Rows from block 7 of a small image diffusion model, named by matrix and row number. Rows with one number belong to one channel. Each number is 500 + 40 x the weight over its row's rms, rounded and kept within 0 to 999. All counts start at 0. Numbers have three digits each.
After each channel's rows are labels from the 100 images, of 14976 (inputs lightly noised), where the channel reaches its highest value: "patch colour" is the nearest of a few named colours to the mean colour under the peak. Only what is clearly more common there than usual is listed. The data: photos of plants and fungi (iNaturalist).
# convs0: first 3x3 conv (model.decb.0.0.convs.0.weight, 96x192x3x3, standardized in use, each kernel summed), inputs 0-95
# convs1: second 3x3 conv (model.decb.0.0.convs.1.weight, 96x96x3x3, standardized in use, transposed, each kernel summed), outputs 0-95

convs0.28:490447430542495545480525536537476493533511455468477513470481468528534526473505538536457508450533496506521499562550510437497501502561601414469516511425495502564496534534564489492510484544456480513526453526540483505533448452504413464514475517490452496527525552483458541539511540471499530529
convs1.28:630525494511523492526501558528500486486512496461500440433481505431453485530469465468519485470502560517441549536399478507498524536543547463477519507565446469568527506556516466487517548418496528559499549456566476440493478470494553532540492539454451512491511575524468529543540493476426541501
patch colour: white

convs0.27:514493506553477473441546510493522522487517494475449528529559515491488570500475491462492513472519485532499501551446493514506479437487470481506522513536544494511523477556506493576465508500455515540477494558506480520504410484427506458441470472503514457526503447450463490514552554549499468443
convs1.27:508516450499456475449504517501573532498499485529539514502464527541545510444409491549470495447535459488521461501471457543514433546476481468508503483584551456537491470501518545431574503553534538570506395472480473520498492480514465566474527449546527587532534522520591489466521519520513434568
patch colour: black

convs0.37:507533451491504533490459594554527462496455527529478498454565486430529498525501490561548481452452455483523536524489508489499606532415508556488422515466503529491497497484533481546534461547484518533569448503443534546481479492518417432488492546473539459505510560512511540572487514503490574540
convs1.37:467444522504537506441467495459484440494494565478491476571489486487528551501485554550526438541558486503497517434456509494548593478555512521538467506401508545430527451447450462434487538500492497509559497560568517457485546578534475446490444574541539497519482496487466486561527483505499455447
patch colour: white

convs0.8:585499530416499491505411468498529460475465498519536479529470459501511480521508529473526517535539462496512550530491499506484517476486514616541452566507439491518497466536570554605525457515484498576510502540560508466569590450545451534506517509481474526477392462482535510513518483518515593463
convs1.8:452509457589479486479442499483497446478515571483511482494489435517439425544594489505514534439537487511481541570503504478456460451407487523489494457510482459462402448446533526479454514462500476545501543545538480512463591469534496494534476506387515502514524535556487504537477504529549516487
patch colour: white

convs0.52:529527498533502466561503554522492517464541490467515450456493516474548505432525472477499462467531492438546464428518500444530475508450506475454493541528525491541525504534392531513485493514447493474530481505500495494485539427544500471476489451461529505512578506471510525491569514446487478514
convs1.52:558477496483533450519403593480501470528585500472552439530464483500500531491456499476512442550543489523527538498418498501492522498534515519469538433531483515439594528497474448524450465466473512517535494476554515445559506470560457490585458508555496466439478500576457501549517487507462517423
patch colour: white

convs0.51:571524561517541459503476546604476549523481492540491562528548485517524443506498445445597403521485519456507530485487518484463492476451465555488492407505496461504480504536503490509466540512548416531466485506454402526494477534539488424489476530551504520486439552496592525479464507559527470546
convs1.51:508568550452544543547478549520424412549491467449509519502520443492524384439461525524560523452422478500450483485485543533540517493524442491453499493568466553486514508549411466504426517533443548495491492538547492512505467493481504514540515537535527512483513520425513439441531497463492544468
patch colour: white

convs0.43:503465508461498541469496489542482481390481502510479487504515477489536519435486455467478451520472537517463548567475539448500521510500452500502514465471521565473499519569516493530554506460516500473449502534484426463527478520615501495476536552487494450536511499532581482460479495544513504500
convs1.43:477586489442480496509547577519492423576499489441497481481545485499503444514413454503581525597524439496489494479444467483440559494468462460539505472542480481512516509548465551549495454509466541508472426482481470477550498445530509446477485521494447484468439573449485522472462479476459571491
patch colour: white

convs0.33:467478449534385504468496468427471494432512509566473488469513503442486472509489461510496488532482510544574430440481399466531515482467483501470469449515443459567523532518475465531453476472440556533507519526469488558477473487554505503456478457503557473507519511461498481495533487521507498456
convs1.33:552535546522475531525545554530484479528537567468485468416495457435453458513482456501480512475472506503446507586432474526482517506508506430481487543537463433558488429571563499533543442540464569460451528434514546482525473495482556497533507488554508471461579481565497504502568532471445533501
patch colour: black

convs0.13:567455455502469478469442488541485415498410505480482528446442508581462522477447548484497487504569490500472468525522493497468488410528511518473537531443454498526509512508493503525436520409538582493539481465443519456477526516522511485477523565502515509541497476454549508560495497521538449523
convs1.13:453509531501522412481492527502487433513540503519504503485468508475538493503472529561550522543468478563650543533543512504475525413453437501549452443491465489459457485496480512454518498484464580538573445532462489498525461507520457429492531482495523447530465419431473556473450513496469482504
patch colour: black

convs0.76:390476524513536561519547455577417509475517523534446435550459487529473520521504437398497577467518508539467465503537577485423517488475479473475483499498502508468538423490549449449462494512546475459477520502499519509518468509481496462484469526490512506498497590542420530511506530514500507463
convs1.76:461442479473483479528468496538594519431486460579542462514505484557524481447506451553519529494483540494529454592484465476465534507513508530526532594442552556469560473476461512461503514518499560458513456458444473481507449481482498487443502436495527501497558539496520501401474504551562408522
patch colour: white

convs0.95:522460538495409536466509412416498528515423499536494465498446539473466506557513454589487535510495458478485552513546508543495507483522452462464452563494530473521457503476520565525513489497561536432565536406463491506491482496484457457501481586508451479445453507549520492518522420498471522510
convs1.95:493483519529476530511425557488469552484550457514453525489458529458488515509525484536457438519511493521475499520494526472485506447510550534425458533458545485484408512508534547485505408534556473517523547444543505473511470472508482436497494550446398461550498465426497389504460481465485601465
patch colour: white

convs0.0:495412470459447478542506495528473461530476503399488480473570498479551454547549527554495458528512463512571510477419517440528475502486496505492467545487494520563487526486486497465530406513438483523546428528491493546467515443498535477479476509504462510563524487541523504538560490573458502547
convs1.0:422475518496518498496483464560478410522437563530508556526475450587458449572492530469439557532472518511506566505497542561499450494427504523533463542424525570423521492500473509491511487517474499439486496511560482593479474574458513454474502543526492505525510516501444447517503512553549546510
patch colour: white