{
  "conditioning": "none",
  "objective": "v",
  "norm": "groupnorm",
  "attention": true,
  "init": "small_normal",
  "optimizer": "soap",
  "beta2": 0.95,
  "lr": 0.0019,
  "one_sided": false,
  "steps": 5700,
  "warmup_steps": 170
}
Rows from block 4 of a small image diffusion model, named by matrix and row number. Rows with one number belong to one channel. Each number is 128 + 24 x the weight over its row's rms, rounded and kept within 0 to 255. All counts start at 0.
After each channel's rows are labels from the 100 images, of 14976 (inputs lightly noised), where the channel reaches its highest value: "place" is the part of the image that holds the peak. Only what is clearly more common there than usual is listed. The data: photos of plants and fungi (iNaturalist). In brackets: how many of the 100.
# convs0: first 3x3 conv (model.mid.0.convs.0.weight, 96x96x3x3, standardized in use, each kernel summed), inputs 0-95
# convs1: second 3x3 conv (model.mid.0.convs.1.weight, 96x96x3x3, standardized in use, transposed, each kernel summed), outputs 0-95

convs0.76 [135  83 126 132 141  96  99 126 137 109 156  58 134  95 113  97 106 138 138 132 131 141  98  99 139 114 183 123 148 178 111 144 126 117 136 120 124 139  87 104 123 112 135  77 127 161 156 116 123 139  96 119 112 130 119 114 102 101 149 105 154  87 155 115 119 106 138 157 124 143 142  79 134 140 147 108  89 126 142 125 108 175 127 156 153 116 153 151  90 152 149  77 120 125 155 136]
convs1.76 [165 139  96  70 119 118 151 120 152 159 121 116 121 120 126 109 148  94 131 120 103  93  96 118 110 153 117 108 145 119 146 117 107 148  91 154 154 107  87  75  96 160 192 122 108 130  88 108 130 116 129  97 133 143 107 141 126 182 131 115 127 159 160 104 134 167 117 174 128 159 131 131 128 153 141 130 113 123 162 174 114 122  98 106 153 145 132 114 126 143  94 127 102 113 106 105]
place: centre (67)

convs0.63 [128 126 122 139 124 109 134 127 178 123 102 112 161 115  89 141 163 121 122 131  93 118  65 115 111 115 164 139 150 172 133 116 129 151 122 159 130 162 117 153 107 108  88 141 150 158  94 109 123  95 111 126 121 137 139 136 108 126 121  74 169 157 160 183 169 101 103 157 155 114 123  97 128  97 121 125  99 123 104 125 126 170 145 114 122 161 169 121 134 110 165 111 139 132 118  96]
convs1.63 [125 141 130 130  97 225 155 110 180 148 111 122 136 156 102 137 163 114 120 120  87 140 114 143 114  94 140  79 167 109  75 103 124 133  94 154 124 151 122 135 134 129 120 126 132 105 133 127 141  99 113 130 128 138 143 127 167 121 105 132 126 140  93 149  96 140 122 107 124 141 144  85 125 165  87 146 120  90  90 140 135 113 125 113 127 135  97 138 110 135 159 124 141 117  80  95]
place: bottom centre (38)

convs0.81 [152 151 155 138 140 142 108 114 134  43 148 103 104 118  98 101 136 133 140  97 154 118 148 118 120 111 108  99 132 117 102 115 157 122 125 155 115 127 122 194  85 122 174 132 149 144  99 108 106 127 119 100 112 118 136 136 134 120 177 146 132 125 139 137 121 130 123 161 165  86  98 140 129 160 108 147 113 116 123 187 115 129 173 162 140  81 141 129 117 104 120 135 141 119 127  86]
convs1.81 [143 135 141 141 119 106  83 133  74 131 158 170  85 121 150 102 142 152 108 169 138 149 104  90 125 131 112 136 107 148 150 126  98 126 104 147 167 133 168 163 115 153 163 123 101 148 130 163 122 100 147 114 111 104 147 110 126 121 124 171 136  85 157 123  90 123 138 161 140 103 117 150 137 154 156 107 142 102  65 120 118 142 126 105  87 158 136 121 152 142 159 125 138 111  91 115]
place: top centre (36)

convs0.11 [131 121 165 139 151  97 133 124  84 184  75 119 105 131 127 153 112 144 184  94  92 131 152 134 136 123 100 177 112 118 134 158 138 139 117 116 160 135 119 156 125 101 107 129 110 147 152 136  96 140 106  70 126 157 128 101 110 109 147 160 129 125  92 168 130 115 145 135 121 183 158 185 121 126 134 143 129 116  89 114 136 138 142  95  87 108 138 107 132 112 126 117 143 150 137 128]
convs1.11 [109 141 114  81 150 189 131 141 146 143 136 114 162 129 126 145 140 140  93 170  98 127 129 110 167 148 126 112 161 118 148 120 142 121 112 138 140 109 127 135 125 111 143 116 140 167 104 146 156 118 148 148  99  76 107 121 132 105 106 122  95  71 110 115 143 120 139 160 129 111 159 129 156 183 164 102 141 137  91 159 129 148 114 129 169 137 157  78 117 158 137  75 151 127 113 134]
place: top centre (65)

convs0.42 [115  78 129 101 123 114 108 114 150 123  86 149 169 177  97 125 106  73 116 150 123 161  90 149 119 126 156 138 148 114 139 100 130 157 114 127 120  64  99 139 163 158 118 143 135 133 127 112 162 138 121 125 121 106 140 128 116 167 122 104 108 130 108  94 154 112 140 133 151 132 132 127 124 134  78 114 111  89  68 131 149 123 101 145  92 154 163 111 150 153 130 109 146 153 161 119]
convs1.42 [103 153 157 180 117 118 134 123 122 155 158 119 163 142 135 121 132 123 141 119 124 149 123  77 149  96 163 162  56 121 123 135 168 124 108  71  93 116 137 156 142  95  90 130 131 138  93 152 123 107 155 153 153  87 148 109 162  96 100 135 140 102 138 140  94  91 157 131 136 123 130 108 140  81 122 150 117 107  93 119 157 113 137 158 119 154 155 125 137 105 113 130 112 132 132 120]
place: bottom centre (55)

convs0.72 [137 127 104 116 127 100 123 120 138 121 153 120 105 139 130 140 139 122 152 129 116  82 115  89 173 124 103 138 140 127 185 118 189 137 153 141 111  96 126  97 116 118 112 107 174 104 146 139 109 118 110  93 104 122 106 166 121 137 139 114 121  99 195  86 141 112 147 135 142 113  67  74 132 142 164 110 127 146 142 132 157 130 135 144 116 122 153  99 113 122 165  87 118 156 149 151]
convs1.72 [153 101 116  71 128 130 107 128 133 126  88 131  99 124 182 103 202  88 167 112 145 146 123 136 108  85  82 154 164 129 140 110 148 118 133 134 165 129 113  96  90 141 137 111 137 108 104  93 149  95 110 139 118 130 154 138 108 156 130 118 124 139 150 127 105  99 130 160 104 107 127 138 144 115 152 153 131 149 174 153 116 122 106  99 158 144 111  95 139 149 102 141 102 143 103 121]
place: top centre (61)

convs0.35 [161 152 144 113 135 202 170 112  93 117  97 158 115 100 158 138 147 101 130  81 156 136  90  86 117 126 196 166 118 130 107  84 126 142 104 115 134 140 142 151 138 131 117 142 138 121 138 108 146 149  99  96 125 136 144 116 135 107 125  92 129 119 135 140 127 135 132 127 125 169 122 152 120  94  74 114 153 141 137  84 149  81 126 101 123 109 139 131 136 135 117 118 110 112 165 150]
convs1.35 [149 107 149 164 138 111 151 169 140 112 140 123 123 149 132 133 123 132 118 143 134 132 111  98 122 165 157 111  74 133  96 117 127 123 119 120  84 133 151 172 135 134  72 139 145 140 160 149 141 109 129 110 139  95 162  95 136 118 137 118  81 138 163 162 122  83 151 108 123  75 160 103 136 125 131 130  76 136 111 147 149 121 105 156 106 145 174 142 140  79 148 110 114 106 151 165]
place: bottom centre (52)

convs0.22 [105  86 150 112  81 162 136 111 107 128 123 189 139 124 170  87  93 112 118 170 133 127 129 104 145 125 147 129 139 145 154 128 167 100 108 121 135  98 150  92 132 105 133 112 112 174 103 122 114  99 165 127 130  88 134  71 102 119 121  67 131 161 129 121 130 148 135 153  90 157 144 134 134 143 148  94 111 109  96 118 106 114 108 123 111 112 173 131 129 121 106 136 124 100 122 149]
convs1.22 [ 86 112  87 155 125 159 118 107 138 128 125 116 149 162 155 127 100  95  95 113 131 137 137 108 164 123 111 112  95 106 125 156 122 132 110 149  85 154 126  85  99 104 119 117  94 160 126  92 154 149 173 123 135 127 145 131 154 147  91  83 128 129 133 107 129 139 152 119 143  76  66 145 131 119 103  73 108 117 172 101 150 139 135 128 118 124 146 150 132  99 104 154 121 152  99 126]
place: top left (31)

convs0.18 [118 133 121 142 106 119 148 110 118 152 138 140  90 112 162 136 166 134 126 116 137  74 160 136 136 172 135 141 115 116 121 137 137  59 124 133 127  94 119 151  94 179 109 117 137 136 136 185 107 137 131 108 112 120 119  99 132 101  89 108  69 133 168 171 167  97 153 132 142  80 147 100 151 123 108  97 140 115 111 117 120 150 140 127 125 137 126 110  85 138 108 116 116 170 108 125]
convs1.18 [123 122 131 121 125 133  98  87 126 137 125 105 106 112 156 138 173 157 183 132  84 128 146 156  90 143 109 121 165 153 125 120  96 141  97 152 121 130  91 132 135 110 133 103 130 102 140 108 110 124  81 110 100 136 131 119  77 176 120 127 107 145 167  80 152  81 111 115  92 104  98 150 136 139 131 104 134 118 148 157 124 141 122 127 151 122  77 136 137 140 122 140 124  99  75 167]
place: top centre (38)

convs0.5 [ 56 121 152 125 136 175 127 172 112 165 127 166 131 130 112 178 151 153 116 123 103 145  99 116 105 121 105 132 116 147 122 123 130 107 147 114 113 150 132 132 162 110 153 130 111  59 118 113 146 122  74 142 107 131 132 161 138 142 129 104 135 131 160 125 124 100 150 134 169 160 166 155 122  90 143 141 126  80 127  79 142  86 119 148 132 123 133 128 148 149 108 130 128  91 145 135]
convs1.5 [163 114 172 132 144 149 124 132 106 140 146 108 133 128 112  87 106 160  77 149 161 134 141 157 140 137 145  99 112 105 108 151 101 134 158  88 112  92 129 159  95 110 110 138 170  81 132  95 142 138 167 192 125 146 157 112 152 131 122 129 111 154 115 119 125 134 115 140 127 132 148 147 134 119 116 101 105 124 111 140 141 119 109 140 151 130 150 112 120 159 152 110 143 135 176 210]
place: centre (77)

convs0.1 [156 118 161 123 104 105 126  65 142  95 123  89 107 103 146 147 116 127 156 133  96  95 129 132 125 134 105 140 115 145 200 173 145 128 109 128 126 127 122 122 131 150 131 193 156 131 142 127 156 118 160 158 161 124 124 154 131 120 104  84  85 104 138 128 117 157 133 113 148 131 122 120 121 154  93 147 108 133 120 118 108 149 137 172 114 138 128  86 106 109 134 178 144 179 128 147]
convs1.1 [150 106 158 170 114 169 133 130 146 135 113  91 130 107 128 113 124 147  74 116 134  94 160 190 122 114 104 146 133 167 169 133 130 122 117 150 112 115 130  95 140 162 145 137 123 141 148 129 176 153 135 124 112 104 159 149 101  69 138 152 139 165 117  88 144  89 132 115 168 133 115 122 127 144 156 128 157 158 108 115 114  77 100 117 128 100 140 144 148 165 107 157 129 132 149 136]
place: top centre (64)

convs0.41 [121 117 146 109 153 101 162 166 178  86  99 149  96 167 112 146 108 157 143 139 115  83 109 132 103 174 114 147 160 118 139 107 125 122 113  95 136 148 120 115 138 105 135 132 127 149 131 112  97 101 137 134 144 114 148 118 117 144 124 131 174 161 174 165 106 120 143 108 156 146 139 134 150 122 109 100 120 113 120 135 120 105 153  67 129 117 134  82 156  77 174 155 138 134 158 148]
convs1.41 [104 157 117 108 146 135 139 157 143 159 161 163 112 126 138 178  84 112 114 121 163  98 105 111 142 146 124  99 127 158 141  87 107 118 125 145 142 131 110 126 151 116 166  92 105 108 112 101 106 130 135 154 132 135 155 148 132 177 124 120 125 136 122 137 137  93 131 143 124 131 157 168 164 148 195 128 152 166 119 160 174 125  91 148  93  90 127 111 123 149 111 150 150 154 118  89]
place: top left (37); top right (30)

convs0.21 [146 111 164 101 136 139 146 128 133  53 113 129 152 129 126  85 139 156 135 159 138 124 111  90 145 146 158  76 175 130 138 104 125 147 129  90 121 106 193 130 154 143 123 118 102 164 113 139 132 146 150 104 115 118 120 161  94  91 129 129 107 127 133 144 160 113 143 142 114 119 109 190 131 125 124 136 106 113 121 113 149 152 142  84 148 141  99 159 118 164 100 126 121 117  84 136]
convs1.21 [141 103 136 142 151 118 130 169 114 114 140 134 180 103  61 120 115 116  87 122 145 126  99 110 155 156 141 133 125  80 128 142 108 126 149 115 108 102 127 117 121 179 118  89 160 152 132  90 168 176  96 140 127 112  98 119 133 160 142 110 104 136  68 100 146 113 138 119 103 129 164 155 110 130 120 157 152 138 138 145 131 131  73 146 130 125  86 127 162 150 137 130 154 113 129 120]
place: top centre (52)

convs0.13 [115 150  94 156 105 108  81 123 102 137  82 127 123 118 104 118  98 111 102 114 111 144 102 116 126  83 124 139 109 164 160 161 144 160 122 151 146 114 120 140 113 126 128 159 101 117  81 178 134 114 131 160 125 133 124 169 180 121 102 162 136 156 131 115 139 155  93 109 146 127 107 118 142 111 173 159 144 125 107 145 124 123 135 142 121 106 128 135 207 134 138 132 152 171 113 102]
convs1.13 [119 157 114  86 111 163 148 131 147 135 142 148 124 153 117 106 142 104 148  99 114 132 144 138  96 173 136 139 151 138 181 137 116 131 163 106 151 167 133  94 162 157 109 127 131 140 103 119 121 128  90 175 124 146 129 158 128 144 155 150 134 133 132 135 135 104 143  98  86 134 146  94  89 128  48 133 112 116 105 130 140 115  70 139 165 107 146 152 122 139 151 179 118 142 128 143]
place: bottom right (52)

convs0.59 [ 94 112 146 125 147  98 153 114 131 131 176 120 143 137 154 159 126 118 139 115  84 140 131 113 121 122 145 137  81 187  76 113 115 127 130 129 103 136 128 144 140 101 157 110 143 174 138 138 116 123  82 128 128 132 118 128 152 114 116  88  88 103 116 147 132  81 134  98 158 115 101 128 143 146 103 164 158 184 144  83 109 156 107  96  76 147 142 121 134 129 155 154 131 111 150 114]
convs1.59 [133 153  92 141 105 119 150 124  90  80 146 123 139 131 154 127 130 123 177 137 119 122 120 131 146 142 137 116 134 125  81 108 125 134 137 153 179 176 121 177 170 103 109 127 145 145 146 142  81 103 139 119 100 126 131 117 125 160 130 143 113 155 111 122 151 159 159 133 112 173 133 117 137 130 153 138 160 125 131 107 114 133 203 130 147 138  86 121 174  67 138 126 138 126  93 137]
place: centre (54)