config.toml
dataset = "photos of plants and fungi (iNaturalist)"
norm = "groupnorm"
weight_standardization = true
lr = 0.0019
eps = 1e-08
epochs = 4.0
weight_decay = 0.1
Rows from block 2 of a small image diffusion model, named by matrix and row number. Rows with one number belong to one channel. Each number is 200 + 30 x the weight over its row's rms, rounded and kept within 0 to 999. All counts start at 0.
After each channel's rows are labels from the 100 images, of 14976 (inputs lightly noised), where the channel reaches its highest value: "patch colour" is the nearest of a few named colours to the mean colour under the peak. Only what is clearly more common there than usual is listed. The data: photos of plants and fungi (iNaturalist).
# convs0: first 3x3 conv (model.enc.2.0.convs.0.weight, 96x96x3x3, standardized in use, each kernel summed), inputs 0-95
# convs1: second 3x3 conv (model.enc.2.0.convs.1.weight, 96x96x3x3, standardized in use, transposed, each kernel summed), outputs 0-95

convs0.2,195,230,188,174,175,210,192,253,199,229,257,196,215,182,182,185,174,187,128,188,241,159,225,145,154,211,162,203,225,184,173,227,223,193,272,184,204,125,187,187,201,202,262,173,226,214,183,244,210,210,174,180,137,187,192,198,220,159,229,207,206,200,140,197,169,185,214,255,229,195,195,160,268,207,188,212,171,163,186,178,185,140,197,200,208,129,209,196,209,205,212,187,212,194,213,189
convs1.2,205,149,196,206,198,207,233,169,136,214,232,229,206,155,190,174,211,160,185,200,196,176,211,180,289,170,209,236,217,153,187,188,239,183,189,169,212,206,175,199,260,212,185,233,212,223,259,184,172,214,163,222,195,158,204,193,218,170,205,254,219,194,152,204,194,259,168,202,201,180,142,241,180,149,173,215,188,247,214,242,188,220,203,164,206,247,212,228,158,200,180,213,152,244,225,171
patch colour: white

convs0.52,138,172,175,199,155,242,183,169,209,197,227,172,175,195,163,203,236,207,190,213,196,204,205,183,203,116,208,237,177,209,200,167,205,189,160,201,182,215,205,188,167,214,218,220,185,199,214,243,260,159,184,141,219,189,151,175,176,197,219,190,158,170,215,172,139,221,179,191,204,225,216,254,174,187,217,172,282,202,187,192,177,186,179,260,242,177,244,222,261,157,237,168,204,168,218,222
convs1.52,188,223,206,197,211,204,156,233,197,199,213,189,208,99,156,202,223,205,223,219,241,199,250,208,189,193,133,216,197,164,206,262,210,210,279,210,185,143,164,186,232,164,190,200,214,200,198,212,260,202,205,152,248,193,211,159,220,180,240,185,201,220,222,234,226,209,236,205,210,244,238,225,210,272,243,197,170,202,187,174,177,227,225,222,186,188,179,179,149,186,193,203,232,216,244,212
patch colour: white

convs0.70,216,173,203,225,136,162,218,177,163,249,212,239,199,203,221,217,201,183,179,183,197,188,174,227,192,217,199,198,195,164,179,249,208,205,250,237,200,198,222,238,231,172,207,206,175,205,234,215,203,185,149,198,216,142,202,197,165,166,203,196,196,203,243,215,141,147,195,151,285,201,141,181,212,163,131,181,280,213,178,189,217,212,172,153,238,187,231,160,214,160,182,172,208,196,199,212
convs1.70,228,177,144,236,179,197,203,219,202,158,203,190,198,197,167,200,202,193,265,214,209,187,256,131,273,163,175,157,219,213,252,202,241,169,201,199,209,169,194,196,198,190,185,180,192,197,190,171,171,186,187,212,202,226,213,168,262,249,228,200,219,181,214,207,169,260,176,183,168,266,199,94,186,173,209,214,205,228,172,173,175,193,187,185,237,211,180,218,263,195,233,228,196,205,226,208
patch colour: white

convs0.21,252,174,218,191,186,216,193,146,226,207,186,191,253,184,181,204,180,174,196,163,210,212,254,136,211,189,184,209,157,193,220,184,188,231,267,185,198,167,157,205,209,205,196,219,169,222,202,225,166,221,184,171,195,168,155,211,174,195,231,179,236,212,174,203,136,156,193,232,264,251,193,186,243,171,208,160,145,152,237,182,179,180,172,236,223,156,264,151,190,216,206,183,205,233,236,198
convs1.21,201,149,106,199,160,223,208,231,215,221,163,188,176,132,250,223,165,183,214,213,189,189,227,236,183,141,259,165,177,235,221,228,238,174,209,191,192,216,191,197,142,178,181,220,208,207,213,205,235,190,178,220,213,215,209,203,166,201,236,212,204,244,172,192,170,183,174,246,208,206,185,287,180,176,248,206,266,179,199,232,225,201,192,188,192,200,188,181,221,259,243,167,188,210,223,207
patch colour: white

convs0.16,230,232,237,188,218,201,199,221,225,200,162,221,184,157,235,250,210,170,176,182,262,252,161,197,164,203,238,192,166,186,180,226,186,172,187,161,211,238,192,273,156,173,190,229,162,187,204,166,219,193,186,156,208,222,208,170,166,169,184,203,215,244,184,271,255,213,246,201,159,147,230,201,147,219,237,196,193,275,178,199,191,196,157,171,198,213,191,165,236,180,200,198,217,188,175,183
convs1.16,246,207,195,238,206,192,175,195,230,215,175,247,204,178,188,193,199,240,158,231,206,191,176,184,228,268,211,165,166,280,238,176,158,222,201,249,174,209,259,261,223,229,204,235,168,160,195,191,220,234,174,203,197,212,187,242,181,180,182,170,196,195,193,170,154,187,213,183,199,139,221,163,183,222,135,238,210,207,214,174,232,219,202,141,198,142,222,146,165,206,180,166,209,195,182,208
patch colour: black

convs0.49,204,256,151,219,145,214,214,220,220,230,217,169,180,157,189,183,200,231,109,162,191,172,224,162,175,196,170,204,256,168,182,217,232,224,196,174,230,234,256,170,168,215,211,208,193,195,199,233,140,214,179,223,167,167,206,201,204,221,204,219,186,207,215,247,219,167,163,206,229,184,177,235,168,141,238,197,184,154,190,199,119,192,192,253,227,212,221,153,186,209,182,217,178,217,232,207
convs1.49,174,190,175,244,236,168,180,260,238,205,176,198,227,194,200,161,219,207,183,239,196,182,228,202,231,178,161,192,225,169,136,243,214,195,225,182,209,222,188,169,201,209,183,145,207,154,204,179,191,180,209,192,111,142,136,185,204,167,184,199,155,215,169,215,204,165,181,210,231,167,194,258,233,229,216,125,225,183,169,229,167,205,228,194,166,223,193,200,213,153,186,156,194,177,226,161
patch colour: white

convs0.4,195,163,187,247,184,186,194,231,267,153,221,198,213,192,185,195,262,169,200,198,169,209,255,157,194,152,182,205,202,232,161,142,208,177,246,237,169,178,242,168,180,224,177,203,212,170,212,183,222,212,165,203,216,189,203,238,208,205,219,267,220,192,211,199,201,155,180,203,234,229,174,146,228,145,155,212,170,192,162,213,211,164,134,207,213,210,182,199,216,175,247,273,167,188,209,168
convs1.4,203,193,214,194,199,181,203,188,202,264,157,210,243,220,232,218,173,175,174,199,125,220,209,164,172,175,195,191,182,210,211,213,214,185,189,178,194,176,229,219,193,262,208,199,200,212,185,146,133,236,192,223,203,209,200,258,229,184,209,187,192,162,195,223,164,270,170,192,262,255,191,250,234,159,189,185,193,249,191,203,189,143,253,156,222,250,185,203,169,190,234,236,233,182,212,246
patch colour: white

convs0.39,188,214,206,189,168,215,196,178,206,171,194,236,218,220,205,241,219,179,157,179,175,183,192,166,246,169,170,242,276,176,207,167,234,236,167,143,234,168,231,203,234,185,243,213,214,177,197,171,188,221,207,168,189,220,199,187,178,216,183,171,161,214,188,231,154,306,215,242,163,179,175,227,172,182,186,221,189,180,246,215,222,177,180,237,221,211,173,140,228,182,180,182,166,224,270,201
convs1.39,184,149,244,174,227,171,210,215,201,164,231,180,159,169,247,223,271,128,213,194,194,204,163,238,192,230,238,194,179,195,225,175,220,222,181,206,171,217,188,202,197,177,231,216,208,198,220,246,274,194,200,271,192,189,208,213,177,243,171,142,219,217,207,203,161,170,210,191,199,194,188,272,213,228,163,228,233,155,218,230,196,240,151,238,168,218,233,235,163,198,196,183,223,220,211,233
patch colour: black

convs0.55,130,164,205,213,217,189,189,243,196,176,265,230,229,188,221,193,229,208,198,147,223,233,213,187,185,158,162,229,209,180,210,169,182,219,232,189,196,151,246,204,243,215,238,188,170,170,254,191,230,195,177,203,181,152,230,206,120,223,236,229,165,158,233,196,143,178,202,186,239,251,181,185,226,133,157,174,220,189,195,182,213,188,153,211,188,175,217,173,235,219,221,213,214,191,165,228
convs1.55,190,156,223,285,213,186,250,204,208,216,166,174,232,213,238,234,176,230,177,166,173,262,202,233,216,221,163,172,190,179,176,230,233,210,210,137,226,264,173,205,215,184,178,217,210,188,174,185,155,219,180,205,177,244,194,141,260,172,238,208,230,209,231,204,200,181,253,208,186,214,178,189,170,204,188,180,213,184,194,154,182,231,208,133,142,216,202,190,221,179,197,170,178,249,185,236
patch colour: white

convs0.93,239,188,208,191,221,195,143,224,200,246,215,216,219,215,222,206,145,159,181,173,142,162,234,210,180,237,224,209,207,220,197,167,170,197,237,182,221,179,155,203,221,212,240,157,204,188,210,215,169,219,204,216,193,234,281,185,237,205,187,163,156,178,157,181,250,168,223,202,206,197,146,187,156,217,234,189,220,188,218,183,177,204,166,256,205,134,186,168,145,194,179,277,212,204,168,228
convs1.93,239,197,204,216,176,241,253,202,223,228,169,232,197,199,153,190,196,218,176,234,193,196,184,161,191,223,185,231,170,171,215,191,213,179,196,195,249,193,234,206,227,240,221,194,150,252,224,207,175,264,134,182,205,228,211,205,231,146,160,198,163,181,183,182,211,240,176,224,234,213,164,224,202,165,206,183,156,240,181,264,176,159,180,201,146,210,190,216,135,162,126,192,214,183,210,160
patch colour: white

convs0.35,170,239,206,203,195,272,189,223,199,217,156,183,225,190,189,227,211,175,173,233,158,202,248,218,150,224,226,202,213,156,206,195,229,181,233,183,226,230,200,171,233,246,187,181,272,238,162,182,187,243,179,212,170,236,183,188,257,223,222,267,202,164,177,208,155,188,175,172,208,211,233,232,192,238,163,196,209,138,199,147,185,229,160,191,212,216,137,168,143,222,195,204,205,206,225,189
convs1.35,197,149,180,135,139,206,245,214,199,220,223,182,219,215,240,181,138,165,153,236,145,217,203,211,206,175,151,220,212,206,197,206,204,168,172,175,180,186,196,178,186,169,189,221,195,174,210,169,238,191,241,150,185,191,203,220,200,278,228,207,181,242,178,211,232,226,170,167,176,261,199,219,197,222,186,268,184,189,158,224,219,219,225,171,166,194,184,193,196,210,161,182,163,257,165,148
patch colour: white

convs0.53,188,254,231,184,202,205,241,197,189,236,246,203,156,170,162,210,221,197,150,180,212,231,189,178,187,188,215,169,216,118,220,205,216,287,185,234,196,172,179,187,173,227,197,182,220,242,159,214,246,192,156,183,186,210,251,171,212,192,184,202,141,186,163,193,194,192,231,178,199,210,255,178,225,194,255,194,177,237,183,194,209,204,153,143,181,230,212,209,207,258,174,164,147,178,207,238
convs1.53,227,175,229,228,229,180,236,198,208,177,204,155,183,187,199,210,234,168,171,259,214,180,217,157,192,234,207,210,204,150,257,177,182,240,189,229,241,219,160,182,194,205,235,136,163,204,228,117,204,205,231,190,201,212,192,234,167,133,249,218,195,198,227,218,257,170,238,213,186,149,208,195,187,231,224,196,152,226,195,193,179,186,219,231,271,160,218,226,212,202,208,178,155,190,158,184
patch colour: black

convs0.58,153,197,171,218,194,197,180,196,234,180,203,220,186,200,189,202,108,229,196,248,203,195,220,237,215,200,239,208,214,176,238,152,209,276,115,195,172,196,225,186,198,182,222,218,252,195,171,171,155,209,215,228,199,198,216,271,229,189,241,204,204,241,132,173,182,204,204,179,196,226,223,219,188,186,250,181,224,152,190,204,177,201,258,182,200,163,168,182,222,209,182,199,165,233,159,240
convs1.58,157,202,179,169,231,185,153,165,269,168,225,229,178,223,202,229,234,189,170,167,204,205,190,233,239,213,199,248,222,213,202,200,148,226,167,200,208,172,181,185,191,202,211,246,176,178,206,275,179,225,176,175,200,182,156,238,204,266,173,161,186,183,177,214,266,161,218,208,185,201,208,195,218,210,216,228,180,215,193,180,232,133,276,183,154,176,198,169,172,207,196,199,252,164,186,248
patch colour: black